config.yaml
model: "self-supervised image encoder"
image_size: 48
fused_qkv: false
qk_norm: true
parallel_block: false
expert_mlp_ratio: 0.5
shared_expert: false
positions: "learned"
projector_hidden_layers: 2
target_momentum: 0.99
precondition_frequency: 20
max_precond_dim: 1024
Rows from block 8, named by matrix and row number. Rows with one number belong to one attention dimension. Each number is 128 + 32 x the weight over its row's rms, rounded and kept within 0 to 255. All counts start at 0. Numbers have three digits each. After the name is the row's rms in percent of the matrix's.
# q: attention query (model.blocks.8.attn.q.weight, 192x192), inputs 0-95
# k: attention key (model.blocks.8.attn.k.weight, 192x192), inputs 0-95
q.122 095:093160140115097165111100043182131043175138184074130079158089132234067115095132129137135103107100112147130095159107135156100091154094125128172190183070125118092127111129141126191088134177144100097106125141163204142147141158131135137113120109085072148138138116155167105148154088145152127131
q.123 106:171106124145094121190146152130158163111142146071107100125132120131160129133106085117090080087070167124121159159113089095105098166134121136164080169149152103162128081164100138142187110130166148192154101125145115133064156144113163094130099120134132151130195131192143112171085154143121096143
q.124 109:137100159119153136113132209142142160079168085139088132126139128110118157136137151119193109116148080130127066104151141114110195170135141168139191158152142141115034189133175078184121105138151130146075099134149111132176071133146149081143156141095162089139128138060136155146148136102178169123
q.125 112:086115121156155145093082083168098105174160121108157157134149104165084110100110107188150109081065093132104122102134084140168141133165175170169096158084135108134163173159169087141143114107107153140147174134138158144166103087096133116165181127054130108159150133111120041095147043156177142146
q.126 101:146141126144145128105069114118124145104194084117119136113170055111125163168121147188138193102161139154129122160120135095165130115126102095107130144113180121127068093148049173108148119089077117110132086123109149095153156150087122149143134114181142128141114150038170101107080094101153138140
q.127 100:147094065136156119142122073098128159238093164162125190104126094119185107191134100103138088148154151113155123154151115069127152135131157135166093199137199098140100097150130072114115148115154076111092177133121156217115094144136143108108124120134144093160097155084122083152145169113129162144
q.128 095:111089134123148101046135134109145115114124116139143119094108104172131097150151119098129036143120097123210124113150116054144154102129126141138116145123173079148125194190137172097120133156154182157139147159140128123151076092141075113151108069121134074121107133052118145115118077121116123122
q.129 096:084140111093146122100154180159202182145119121078161122093133167131077159174080082147073109135129132148106146166100139121134114159117121103101119176140145080109175147121134105114184092157073073147129134118180109130119128173076084112113106130115134184183101097089119113140121149033130144131
q.130 105:102139120168151143163088145143079094154107098102084132169085156139138176116124099168149145049130074084150098120135115107095108074141117127089121112174077093148139096159164078160104121123197094151137152142107111141120160132124039132160103148091159132043187221119163110129050163126122155156
q.131 096:172169133088174180108120122126094119057128091111174135149131124185221167158122186069105065132154118137156164149149031095161087144104126118145067177109093144149151152120109119135085090118106113178098115105141137094110083116082161106111152177109152150032125129124083096149133120164116107101
q.132 102:132112147152011146177163103106135112132156141110084081117205091132098133108138121115108106139144092097172079168160080132130047167132088149100159161136140125097163153131125169055170154139156062134090151136067114124142163087098123143117084150151135130148106093164097154152161118144158155110
q.133 093:152105118165112100157152080134132117129113046121140067066115198084094104144092151178115139106166137146103151150102157117138188076140110115167135112082111115125084156197079130141091144132090151109124106136121164192105135139123113120112151099121127133122170164097125098174183190087149099108
q.134 103:141119144132105137122071091116137195139154201114154087127188167116102192054085108107134120085104169096131093140122134128185131136151112190091169114126121082124112136101103117114126197175107094113150159159151188189148090185136097148114096078120155140114151183117149125166139129082118126127
q.135 104:114101079122151115163102200148123086168136137150098133115131173181065160159143144178127138170170132158087166110121087121092161092148135084119188150038144138182146124161120135142125159117179079071112159101111085087136156132164127166101140123136181163136106137152150141112148198099109148111
q.136 107:104092174105121181142172097112149122137128099136064118118188109156093122085149108187118046112119154111153147109126129109120153141123147050158170094129190124128126111125102146107116117107139095180106113104111117124112129177179120088205178146128118085154202169221184130124163135126109070133
q.137 099:112124111129116111047108109137194146121147179077133108126099118117098114109117123119109109164152132039120142133135154151122076160111106124093172082127169156198112096122087173086164113080134123131132075170104062216151136121097109157146116141152130155152092093092139180115162164068181155074
q.138 102:142170085108161195186158149062146137097090157140095147068125112153148149105139138151102207129074168180162125081097148103177182201171109129184166115128176109106108084125136144142096154166111172121126143118167083140102158116143187167135135147106102151125166164117183123137109133142147137162
q.139 088:137125130160124130061121164210134151102098208158117166157113208160155164162159120129127090096053132165124140112107104108108142116176177119156104118127159132131145151135150149069116076106160189111095107156088179118127159090137083159149173119123178105171121066077165098144130183113121130150
q.140 107:113105121146075142103126195170123162158174120118099130167117160144142156121169106126094154155128129114106050159170130139120154101139129129168142205134104111135103033206140140110158125090101146166120178122107082065122088116114186118126087156197172148103080122141143114109110124130073125166
q.141 102:115140167072134124199082120109136101158064137175147219133142119146087175094086148141122126169136083127089150178105128139110160091083062102214137151099144130155105112103103048104117091174105124169162104109116159103103112112106151131118124151206139181129071092146115145121053108156126062096
q.142 104:107108179092145121121125160125127133079145207110103167132154122138169155115137119109131172116117139083121190205126116163120090187111136133151153117154113141095120113068096086143113169078093160115122098141163146140141203092194087136105174164108082176148163153107130131125157119105075187076
q.143 109:127151086126122142147134112096133135095107138196053126106101113118085088135160166095107091089052207174154118119095115127207163121116158199149173133142178151081109110095116054148123126175155112143111156177163094134184130145189130130135109127107116103115104078162204106086126147114120147160
q.144 093:120108084132147143199156142093126103137094105135085161133110082093169087062081166130139100160139167136113104091116124111118103137120177158107137138159100103083138135179174144085131085136183106126105129095132136132116158078153081121143156157103170115125146169128118103096068133169108127133
q.145 093:063108115140158109120087152046087106137109122125098142202160134146135103143140138114072083110136107110093068146121159093105133096042140128157117159120153104106091125150107115181119084147140085168163109081100167179131127120115135114115122128164197150110187154087105143116098122137161180132
q.146 094:148167141111095110119093181090099129109065105120163122119059165091156128104117174149109088143105079135159085083160110129100162111113121151144142048129100119134158151122139155168084096104103120125172128148099073149190141089137076166158158110160142124111105193152122127111074112119102108119
q.147 094:104113138102142147138170125117088092116129103125094138119145074081137143088080130122131182101093154148095158111116137106165089086139147132139186136134135092124115145096153128169115151117165135162144093055111159115182104186105136166138115101117138127109122188150082089096105080188178113130
q.148 093:180123147074192095165126086141104100108136103101124139127118073118171122128101133150131154158186135133142115131116144109113102130173160117105152123157107120105122152127094109146094093074161118091189127094205150149133156100142135129112162170109099149151179107138161107107103121140168147138
q.149 089:104105053154175140123134138093132196104135148132178118075106073169162128081150131135094155068099128146144118097157162135150139124087122109114060159113151069137175100148102089176126155115179080139089184139135191196120129104083130088135088094155113124102125071152085129106136181151153175128
q.150 095:137139138182153082132110161134146106211115139153112180130147179104132111091143083138131143163164074105108177112105099173148161108139156091119093144142160132153083105096125177202066137136136165166098094150167161135198112099095210155177140141125130105174100160152158099089098135122148108055
q.151 089:141128143129100116125108144104181123116168116182137074090143163099165114154120101137142113126099180194102095129185121123136109073169089102077126125140107122082122187101135107075146115082167127099119147179129169108120114124061149131180080171178123127105059031138112145079156115100159122072
q.152 098:136156107167085171150125158118168108129133111124192149127158156149129105117068159198108175121137133180104196166125167072119133130139126078027093112156125143145131160174122143111116132074121187114144148145110139152134133124178117094088141166197170159182131112145110174149093104190136113094
q.153 097:047047140156139139127137082125100150083098123109158115118141061103075173091165118138134071151128135059165142169150127088088165147107129109047054103093133151131165174171110152125094168083132114130111167145121157167097110165203078112082183132110104103113115148109093119098154064070144135107
q.154 101:052123135095127181214174143165126124101181121090123127135163172150095115133177141120169114140104082150141168197140085130118145182050154103136143102043122122132109109149151151163140141087125151126185155157149139169114074144180150110123167045124112093108117113088154161163118129098118091158
q.155 106:118133128133167136096105141074144115138121116174147153084098134114121151141079128126131186157117132106200076054149155167081136131121116071061086153173139143089060121116147135158108133177107120124150174191078125113170115162083105123152137064172121106098093092131077095117108127154091097162
q.156 100:138132151149133124109156095126122088125136105162171115106219184122136154115086163122138146123189079177150163135089109174144138098088135121075116098142133102084057101126146107130099117152085108119135160117100109122069160174177117137176153123136115106132137152119167147093111110132188154130
q.157 091:193088156114139061089160143173115097133107126119115087173122094151166121247082127151142086122120089114100113073096143124152156180187107215138124082134137109174174161103128169104146126155111115109161119084159129149128156118122103130078142107134137132047150143122160114093176145142134141160
q.158 090:151178124162088142142139095108090176127178123131102130123164167103091165091135130180110149076133099148113148092156169083118150078177147063133162137175130106152095114104122114122173117119138064151178123170121083099153085153174102080130137188154117125092068144132113141145059105057128122144
q.159 105:132087141141153135122125105143148147167072098107115082167100141115145046144164184134120127096064147029174086104166149146054136120121151105143198162094141106129148098133162160117146116144072108134147123142138116116148123120123173173157110071163110113104180084153128123134155151182092167131
q.160 100:136140186100070132070152121154127112095117108081165171122182102128167139122122149118060114085130160100099143175127127117144109150129099111086096136174116152165144168073170116100121163164127126104124126128167162137167097121101154095134105088092159103185112136195140131165065098105112100153
q.161 100:111103103123133117131112177126108080159188091151115114176141131174114153140121104153111150170110113127155105091149188114122082138142169192124093107115100101165191130106046083180132105110101078149137144192104126111101147148140142177101166126130130096148113168112112145126105164093156162105
q.162 115:158095147104157162142119197142173146142104175110125148117161150089133078099148097122178140116151130205133102163199142121090200112119182165151139138135115183129077149171088192132126156138144125130098098129072161061140143113078112111154162132121122101109102109137144130087123105151161149163
q.163 100:137140138116103102116072170137092139154110153121102108096108208072148125139133176117157098160105053186104161146144107160127135167072167139099190129165165143103120126164121149123050129171133184135110120141145132152119123086140124109110060045175144155087160160116089192155143141115094162114
q.164 100:138056137170097106133151142073175196104119127149146106183147113179148123151059140096139155158098165139111178141149122152059114125166117069119170123103115083126133095169120073107131126110126118134159153151114152157153085133145152097162118177149204084102144129148135106149118119109158175179
q.165 103:165082155082128152114202063119163159143119162088145109120177131191101170154116119126168132132123093124189107133099147145112079082078147071107145161117086174091152127100145097195074141162114083108150068046111092165109152096173125158106099132113110127170156104148113129130128149104187174120
q.166 095:129136152119099116161171135111138115153192111105133112115184133134121165143122092163172070166116214082046088144126087119218116124146129158142156105145118102153132095098146104137084130149135169107133124114096141153083087133122110090126165124107132144095179143134094103165126085118138185103
q.167 107:172132102137144148148088142118111122060130136133132151164173167182154175118114106182158109144128152076125107147127199156112089111127129097154136153099135183139171110148131091125145145171130166092187124154135113130122117138136113127100092161190115128145119135102110092141084050111112109123
q.168 093:129089134087125135132113122107082091177146128109117139160093134148155141125140099167125050104116104135083162138132086112090158121123108136102139109120127137156123112108169115135096136120094100227112137161108113150108145171067113126156103113101143144139123088184121142112100122185085165073
q.169 092:194177121128189156108077192112123121156095112173146107141185128101148140131123127117096073101150119114120117126160183160098166147116227142107086043119099121170107176117119158120102097146133126172107142124170110124126140180103114135118118170222158119084137097111139108160104154108160164164
q.170 096:064064144139123129134116111114128182119047123151156137161105085109156074048136159062154117058091094142135105117097071134220108151146134103093115118139104137096104139148130153144094110102143157105182148133124088125083200097091139089186126152137116165110143133145119130120150096144125121118
q.171 094:143076198115183090119103119160098131101110090102145144120111100173203139105144128154138125154134131156153136117177095160138108128138171108188111076058154156175128139102093168144120153134139113101121173040079116101147106121058097104133128137101129087158141114157109120065094113133102194139
q.172 104:110137163152149154115152097089080128119098103118131128168176104139104102087128140089150076101141124101101099097182114119204088139101090094147119086132144139142155088083113124111129181129129151102185173144194208184164121137138130166147121136101112160144133158065126120115079095146156120160
q.173 094:120136135147117091211138174106157190140142132134107107151086095094123099143228151122087107160130096185116204138113114158151138153154117141117100185164126167156169164091153168090150190118140152141166127097152159137118138092160139143192168088119114135104209092091105084146124159170119179120
q.174 104:160188147129121180082177147125105161114109163092173154145121145101083140116120186104159093079096153091116163140165098098151127070162122213170170138146107153122143170112136118160112141123132140150158099124126143135150066075049105143140118096182127153112122124107140134138126153157106082119
q.175 109:148073065129128107106104120187147116092090117191025163058186174104128084122150120142099183173130101105163127155096172118187121124145153163124113108117088131168177120141110060128177116142090221100166116188120111114104177101120116142158138177130124097099129175081109130189180160108117164157
q.176 102:134131138134126149128129118131074150117129152117123164035139160144068160117037042120086153140157134156198124106139158129109130154142165153148167119126201117171142076133078081110142193094119159107128129077102097090078180105114190116123160138150119114113148159148148113110117174100138082176
q.177 093:062096142123135132126124157118020078086105126130074151093164129026173104130112161108164151088208117139096099119151129141120117090150086125134167112154125084127123152185094156098175064126095173115096155156149147136154081163108139145067085123121130077154130112118176137097138081098086117145
q.178 096:135097114141161074141088119133113123178143104151085158111165132120096145123066134095096198153157155108119101105121147105146112127137079120135085137083125164113119124125132127063122091090081176156098162097109135116062122144153129139108144126170209145062143089122162106157106099094161136151
q.179 099:125132121107082146103151180121106090146173085126055159139114152150191162162187110064148145137139158147134150156127089119112148088148154189119098097103134093120110153112159143162124156180121103091153178139071166139088061074108126088118124148096097123129153165128102136180172110120168106137
q.180 112:150140157056107193137132128110150164093118124114151086123131111113115153086118135080160165184082087153132161153142167147161158154164125127167119178152122106135114170122128084145135096143118074184091099178162158068175130091103105104111110133117117199151098133066096119065133167133115107082
q.181 102:131109172121144123143115109121168146111085166122121124087103164157092141089158148145077182164153102105177112158073182137157132119122181131112093182112123132136161124140092117119097125084090140092124078121140087109139143163143113214147078097133108095112141103137198129112148141104102140155
q.182 099:178109131104165113099126181145127152156148166102101111094157055123140164116076213141155139057150144100135089147106119164046146135157131101169178087120151115129101146070161115092067152141160165161187121177137121148090103120108163191137079079126097112148118127171115100146190145147155140085
q.183 103:131200143106112096125049097104122178073140066140116116163138152089132118122132192146129164105107138063108146139180176143103138137143188085112115153157137101065125122183144153090177126144149185091117197124166119079068182158109118143108112137090100148121118082139157123123098136131086122145
q.184 106:088102116071144088162111108162132147177113100143194102185202158164120110151153087147117134144070134174139098103158115121149102153101090116140077112083113154113201111095125175120069124156077076169116081102110064109122176173136115186116167140126161110152128144095112113138160170112155166107
q.185 093:109100090160105135100093138131070054095108092182182074138162083130144140127131146133101131162184132103063105162162130093102133053135112128136122097226116154128063191166151112126090079111116099148107137168132147109094108162125125073104179125165104135113122119076080126060113149107127142117
q.186 094:097100077115120199120123126073115110148040120142179141148099153075117139111095122122118091109115087117118096146152135108145143153108125093108143165172133197135156093109098096141136169150148169086081156080128079120142158122149114123098151080097173116159101142094109103119134119150134100175
q.187 098:101122111117139059093137084173141131138069148133136101144125097174101187128129161177145152083096169119126130123143095142167109085099106175160066068110094128132104167173099177108091139145168094074140121087036090111139094188131143107170070155108146144139104142107124137090144137172145097093
q.188 104:131126140144114183168126080114153200152186106160210076100079088145166139142142194153107090173164161135047136102112141109126103081144115165158190071130119059104138110122190188152099114112167125173175146174128146157095094167154122097145101128158113061141171153101142124124119183152110102179
q.189 108:089088063106126104119162172098186075113113121130151129055043157100117047070179129120152162116122157169127132157140075128109090184072138172134109168125150121153124117128168140158093161088119097146087110132092103161132150144169082110111136114149142148140113120111199125179084150100120123065
k.122 094:065162114160177105161088071100153114150140136093110121169101048128058173123146087100115145133085143117142102101141112114082135145104197146079151096103127108169167117132140123093079111087134134137122188172120172097129082152125066158102165070145170048107150089197105136145131124110108150095
k.123 098:112218139105135108111138168151111177106071170137123110148121106073154108162147104148135155087198137146160152148139114096140116099130153144142104120138147183098165063132151142113167164125056122110152116136118102089143123164165124176108191133097166141167084160130163134106108121172116128066
k.124 110:122095134153041139167139137136137112151136130115130151107161151128064125115133053134112132062154169107121065100103131121122127136076160100162139138105095180135094119105108095130149156151116097123183138093137139069120092189170147140074126137141155133095140151164118139128140109137118085178
k.125 106:120177028151084104140118114099120150170128113155122154075076145122135127143114140146118158121134086146078132159130164089120132074143094104098160180130154152088168133161105158157146132089117161165091133130120185073177103179175140116087090132058078126144126109108079139170125093119128137132
k.126 107:148156147118083149142116173106102091117168170136079092100173127140089148120102102172112071162016090130144122118131200161087131088126125123134095111151165141113052140103148133145162116150132140129112181096161091079113112156144136156176118137108147112168169150174141085137150109091121173117
k.127 100:136177126125153124110135123140152124106137198080141182164150127142076117110185155151137104069136132084103044133205150127194164162114105166177111069084128173110115147135086180184169112126112145150130106141047162084198162122126145136151121143094142095135122185132122147118162115107096169109
k.128 101:146148117150146147100106138102153140120146136081109104092126141143097134170076149119128104143105136187141105141125123157125145100131129091121105176136112172139105146156101087168143107168183111139174137127109139090090154137132162151095092131092143082141115065108026146189124165113114143128
k.129 096:045148081161098126098113109093101132150126058122134116152125138061125110076144118148133131120141138089122082100135150167137070123183172112136138148146154082182098164087148118111134043151149169139089113066096116103146187124063041117150118152128160081099115117142150176107081134160163110117
k.130 101:127037112100131101151110096104144163121059150136130110079102091112160104131174193140112146123095140098089083164151111131101130137138097160090104117131115152085054085133111094174113143144154159129140070151149141149152148090093161146154066124074108194187120063127154228171173129161129094107
k.131 107:133108102128095150156148130116108126163147148142141081157112102116161077115139117098157159142078090128095102150117140106132132133118185111095049168095113080077118181109118085123091100110169121164173123176094099067109175096147140162136129109077144125130122140088152164091119152146118087094
k.132 104:116127144114151126164114123155113205194108138100137145172150094075178097101149196149138124181084130088151171125136142121110150171174098107116121136086112128164154156097110117179076139142096083080185110092136019179079084101089110112136109148115097080105141107091148151148079060095136131073
k.133 105:024124065148153057166123167218157098150122080100122106086152130156106144125134069128163131123108110143203139093146180110144150134147168145141094122144115145171220115108095148178117193143118112136113122077076120089108128121145193087122119118107108134121056114114099134090159149091178153107
k.134 109:139138151109147170134149173138142165118087136100181138093099159157193096111080117137161101140121136159157093083171138127117162103132133161123159137151103159156138090152122215133113109195180159148152120087144114112084113109032094128149131190129158152167194128130144099114152134126138173165
k.135 110:150117142162102133131102201179113143147151063073095119092164139124113097126106129149106152074095109172082154126160186114159167171143103095160148094083140090073115086136171118067152130132161136147109083127126203127096113150154121142126128128165138157122110138148053139180112110132126152105
k.136 105:155170092148140127119121114100113129186131155111149098089149110125146094113105095170159141116094160133129175159113107202109162098092126135180133118183146127181113090089101089080148137116095123122092177141173092097150135142154100145114091114165108174141130075103095149125124122194124184154
k.137 100:136133117106100126068150164088122090111096073147097127113145161167108189091154138148098149092157164107143124108161151133148057130123064181166136120146148136157133136114187173132082080167141103104166140117201077148150089091030066104111146141140108046153126096162146121170129174168123136110
k.138 101:100108093094151179120144050076106102136108177128156120093122157136157095134167121133099125167121099098063165150161110119089107146127177116122107130121162171187158146134148147198173113101126096081136177131069211119121144171112126125124106052145090141136151126129186114064122148160137083141
k.139 081:138110079092105080086129095061118152166149102132076123093112171104138125139042124141158153124133171108150118160194121059175128138195144139131145192068175099207157119080139126182170114075104069115096133097100131108137101163103125118132140091150144176139113076110145167148100152190116146096
k.140 098:180136132138157204156111157180101132051186124126133114131123111100075173068076119067079133181098107157120142116141130152125193139120146102111060147174188113091109156092127111093139159099139157077110135076132159147134116113090099172160175112134140160141176184097150174130118099102110084145
k.141 100:130138199142133122140120135122131140121139065110145107090042117122082068158132066131143105096100130138104051102119133163068078082164185118122109132116115135080100186139175131109117130134119125159097130196096139104172112184108123138102125182103148071125160224163158112161051119144103069135
k.142 103:097153110128127106101156172121166077160120086164140087122126074129181144170136164151123107173133112164151131128120092109098124127160152158058152142141173087102080153138148165158137168132089095143189168106159145120164171145160182155139147128145115065108156110099170095119117130167067118149
k.143 104:075152105124194173152152113138120138145127067152194158137142154162110179132146131135151104152174150138114175108120107093068147110142118117071133147052090165147105124185141205178107183050101110138197146102133111156139093157192113119126137135163137128189133085129081109089160089179151110129
k.144 099:151110016154101107118074164131130169107126181136156162106092103187127144149139145100116095121162101138125152080132091102126121145187110099107060102114143112142131180143070056171159152150108116114091099114049143142085139146095105112083076060186138199172133144116150146127107103134157134116
k.145 092:077121156100112090076162089195125121150110135134168110130140110139090164158157154151125101124121180132105091110125087159125143103135149158107127112202093110086124115151099105154125099090161107146081155098097162144122106119126090165080170165150181167125139125120144160108132159116155088072
k.146 096:152101090094217164118120102114217129093124150109149190106141057092135134109162131129133111117150150090114106142088071122136144105160140137143101153162150106101122123110087165130175115110147197166145138105169131097140086146068137132127117141129112157129119149124094150042166135138119094094
k.147 095:155133114129124181141124102149140063152101159174128130113134122129130188127108122105115148106084097076066101125163098145079115076103090148090159092143113050074129113168124171101073084147129137085084098103207089124129181128162091136120205169147160091090185163152174135157179168127132109121
k.148 091:151148141061140166108162088174127133133111100137076082072165134207143092114158130126092160114151102094191108128118120153118097130113091167104158165135153130135107136146135097165116094137117116113052143171167119124091140156142133182096123193166066162072106141188127111124144198133125124198
k.149 094:149111147109194149133189134159127125105091227146103105154157147202072109077037194138104146161115107103104115162092195127130149114102129136124126125182193138143147149137160153118116108147154113206141045110139119149170126131110097130062113111062090141184126100109168166119116132125088148127
k.150 096:160167097150090139160166146134129143125119141155104108119142110102146210157106096124123127121121149092153064169112101060140111098171140098172127184116061131097084098134111141086198106092131156117092125137170157117147094109175125087140125141121104192116116165177148154143110133078129106119
k.151 088:161099079107074097099128115172161126081101154133066126156145102140153128061100129055096115146097124083228154139060132099146155207065130109128115145123118142155094177112156131133064124118121074100123182159183153142098111101145091093150157115130127106102144129097110116119133187106136135148
k.152 097:095148121061159090120109108147165142148120145136145101139185104133132101172056146150127058121169135160156149075133101109139169196134049177085170120095151151198144192153208128109126172121138128133177106117160080123126101157111126106082177107171127092143098185130148074144119159111142102130
k.153 091:208151140170086067146131126108111124156100091085117216084088121109081138073134117159137160077138081143136157147105132117090135143097137133155163085150130103126098139136129126110108066179101096113195103150164110073138108152106117148155115134077114104151097080057079129140095152074066119102
k.154 102:184093175191068079106117146140109114101108114132128114143118110105096152122140104141145192156075075131108169149136130133113137091133125160094120086145111098156199085119109052100148127165084098085143120045080092078120106061110184120127118148158151121166152069105157141131161067093099157120
k.155 098:142127185120070142139060066093165144106159132070143137178154145149178139094154158105183110145123110093131084113145111170095115183104153127128149161160154165088160132087143209140099164126066112115135080137174104158108134159117087081108194118132193081082143130149133146149124085112094110071
k.156 100:140173147138042148114137088212118093153103078116154129155087125087130104189222144124148132146076186123156103113131120084121118162116132132143168113135162116150136108068153134113122158165131148088148162183187127098058077118121159101152112150118156165123156108063076098119146094166142093109
k.157 092:179142114154118127136103171109162102153113143121094121142132180128158077123095126104084189088138115147126079133123127086171122082169148103174097167099181153112131107170042107109094083136127148105175107089077112084163139088090120118106134080087128114064093103110168098148124107072123134168
k.158 099:118129125120165108128143132147147144075070112142153173139136064157134142109164143105141088130141103114161114122149165130142139099109100146073122189060189172093111158117171123150077186105126147068172111062156109130144144113160105128157156099176161140138148165142131103080113099177155171130
k.159 109:173122142140117128114103129145106138112125152188117153131157121142122143098125126079120167162149172114106151134068147187131105066126053145166166096097106137138138112121157118143143116100154142160075097140171097172113104133055100117104155078234146131184140066105163165082163142157152113083
k.160 096:106095129092201131078149140084067053171105066111082160093189126102081118141120121124097115159069127145099156154118101113151079115120100120097162162126054117095099084125143113125113121126089163158157126064103128117114131113157142154116067140070099108149145157095124103069138132145160135125
k.161 103:133123191108120135103202172119053116166142126088155062140052143103108140143153139104162163097162087140163149142125134096121162183156135155115152134139145098073088162058127114148133140055075131110106088153112075125110137120117114152117129156161113076173087090152160134128132143151127192138
k.162 111:107179128168090151106163159153142146172096112191148134175129124153053102098156149055176167089132162128153122099114075138155169160126138130126101141157152118142181145127148147105156093098093196106118169120104127144143144192179104146082146140161179130058106144083125126131125145173102089112
k.163 101:146090129176090144056074129149149122060104106164122154148114093072148117138145130167143175128172161096103120101124156154192125114187175148140122083135173128133108097128137115100160110157127204156136128125171160096094108043124163182117183083171170178074103075086150107136116112184114117130
k.164 103:126132155086132097058113103126090135157131125107153113100142177137133153152091065137085125116086145179169109162190168103100102124079073139127176149132098094138167120110102150182132095121113171144104076162132133133110130148085112108087138143115089123186136186135109098127105105145095143138
k.165 102:084115193081105200116115076104123141145126174105150221087148148151195094161138114103137139148107132129142180126169156112146140152110110138116128161119146138073160139097123090104164123189125069069098100153112096150149130101118081164152138177114107136179117173156178156053111152140129147176
k.166 096:148100107183151097177118091139186122096140190135157125098139155133198089129082171174142106107143116149156075146140147155078175168099098101098144107133164160140141152130129139143051111102139107086137148153073102134120155049130154107149119114154080106129127118095114173113163157150104102176
k.167 101:105147121132132113137208188100099146138092150150051148169141162140139107122064162129118176107089159123101140182057170119103055128163131182101164110136155113134112130193149121093104106130149064137154152108202106091111144191146090151155115119176124043139136116174109136106166116074097110124
k.168 095:161136087110056131092155110186121158130171112091141079107102114085125136125126147105119102099119153191096084098116145147141202175150129077176144157154142081066133106130157095090116107158109104080135165123067080118104182122200122128133104106154101148080086138155117152113072135147195142146
k.169 090:102123123154098173130124128068154167151177116158157141132164096102121136078104120122122106150099124145128110151109134066187094114171125154123120115094165081114175125160089110093170132089106143121114048141146132127134097122086182147116108159092155151118099095133105183142092101175136101087
k.170 090:143135117137168174101078113118163126116120159129101106085095186107131098104138116175093151125105109129170142129112110081144122156183158117159137149062110155053146131104128130111143144128144092139172132117133147146152107161176147073096164111109143174112113177179142190120119119118199102188
k.171 097:113171146089159105168112127087061128142119113085112137130143158184159118126137137126097197097103158163176123135070156163104164093108115150103084147188166101104129104195163128108121102099141071148216189136148132124158157146173121127110112174126178141138139165140138096092138073073177160091
k.172 097:098123092108168129145131121112142105092089135114086143150172175095173117159121120189165115137065114096144121159049143155096154050064124138118127145092108115150163095100117182111112122181141116119108143115137146126143102096166162161111063122083087062112157129134111143130144136115157152106
k.173 101:149105120176086133157124106168155181139072133139117112226144122177107136083131124143131074095140159115127162086063074083094115150182165109142117146123189188105115142136132078091102132165088153108117110160131128128116088111224149117126098103145125099102102104135147096122107079169151130118
k.174 094:097073073081073146113100150119089125104056139127116153125135113119178124117142100092141111158094132136127178118110108092135135113117156080105125143128114114149122148134137143152145194099132134166084102098107140091117148161133184126178095119117106154091169051056192202162130180086138099097
k.175 101:177140103165124146064163171084140166145088116182171133169118167161114171130160161182166158103097082112119157142196152121110114073164167154144107185114142136154059187102149147123118164086110142152183166121126132140066164131126170135135122128205118123154092154119117083089126218145157176159
k.176 100:081159136106156133163166189136089148137082141174178144199105158202114136087148118142155162136107181195149121159129128078112150133137110147106143124104162170176089130133120170097116183129075164138152126149153127108097146122143159124127100120167078083086156105164126061131176180173077154169
k.177 094:100102146128126081125065149103122146171170072153178154124133207108108145140119144169129123166086118109143110115127140131137150159086131099151089117127139118144081097136138148141175201103209175147146095067140179123088176113063162123074130125113164202120151087125159114174095127068095132104
k.178 102:113099166140118111165129088155141147091084155153100114177133073058111150146140184182143055152078132137083162114158120120161094162133151134166133136103198085176136140156145137131126195140127121082118068190147130115100150117102135107090121144090143173160086146153139092141152190147121107097
k.179 108:119111084061120074228146101162109179114090107141218124145146103079075150175109097121138155143079145115113087156193073187100130139149131116075076132144075173114145170156124086158156066085177120050134171108137116127105127134079183157157157110119110180137111114124136129144145177090140148064
k.180 107:100103066117117133100068165094167075160141129106103125119104107118169163109178166185097187126143098083116132134133101188121193059134103058141109106144118115167129166175122153112122110079163129153154107171115117146181102148136105140108159152088113119189160127163108151129133089085087121184
k.181 098:146173183104103103127083187164180087105098102145137170140157122213164162117082141129163145191100149155117204137137088106109080105154174214146154112150147187107122123108111126147139148143113169149104173091132108115078099129120120146110116125157138158165169089124154128074108128096102085133
k.182 095:080156120070189082153155133130161113135144151124091147108149147136100187133146131136141127098142152136127131171106154121170134193068127115114142100135099106098119160172159061085101107180119150091159149149138111117097161139079085134164139155130140098115203099102131115100151105165117152112
k.183 106:101104125181113138166159135140130068136142115165141159111162182101121136103083095130118116138163157136113161140117161091150081144138123153128159086146160176138087133159123133154134203106090130172101147156085188141103107121053134118147142112142121140150098172120158160143066096116092116185
k.184 098:118154162152145152090127091144105097166148193084115087129123133035149076132147219115118140123110146161120138129147119139141134146165118145054169133119145119145111101123132128148106153104121145081144099144090094155146100152142151114122143132141141104099111177132175108086103182167151127151
k.185 096:113125083092159148127128126165122119121187117148145121149068156100081112118155134118094138129119110141138080087159075175084147139138071094163109079139073108106148110144166171098098143108198044164178148146128076093132136140125121129125134075159115137131136168153113124173132131076094119123
k.186 090:156122105129135117115132105118118117102191147141161152154112113187104138113094133146131189123148151129118086088174062144100149137160147086145207073128127145158136096144104161146117180174132102151143087158124140184135108116164094185141124059216094141096131105106080134067125070092115109144
k.187 095:090084135112091120178130118126085111103146171090132185109104177060149139204172153139137080122188083141168122118125157140115140107099141158122108074151101158186141068101133148131179150120106048106124155148116118098120091126134104162095091110125127118126090170133049113110110123122153140110
k.188 097:186143088118101143168156169096123162109107121060101100165146152185180134060098116151115131154171150047127090084136145122088106090078080082148105147143219113145146104136105100111097170109117118137127140192046159176124127119105116117143105117089104168118127089177127119168129112124155096124
k.189 115:149144140150103107118096125164147099148135089101164117087094134131113079098130153147103134113095159115122148124146172161135144120142164074109102095143128165111185080115183120141140149124095169152173104108112108117114112146167175125125159100151207112060139145167180153129087119156070079093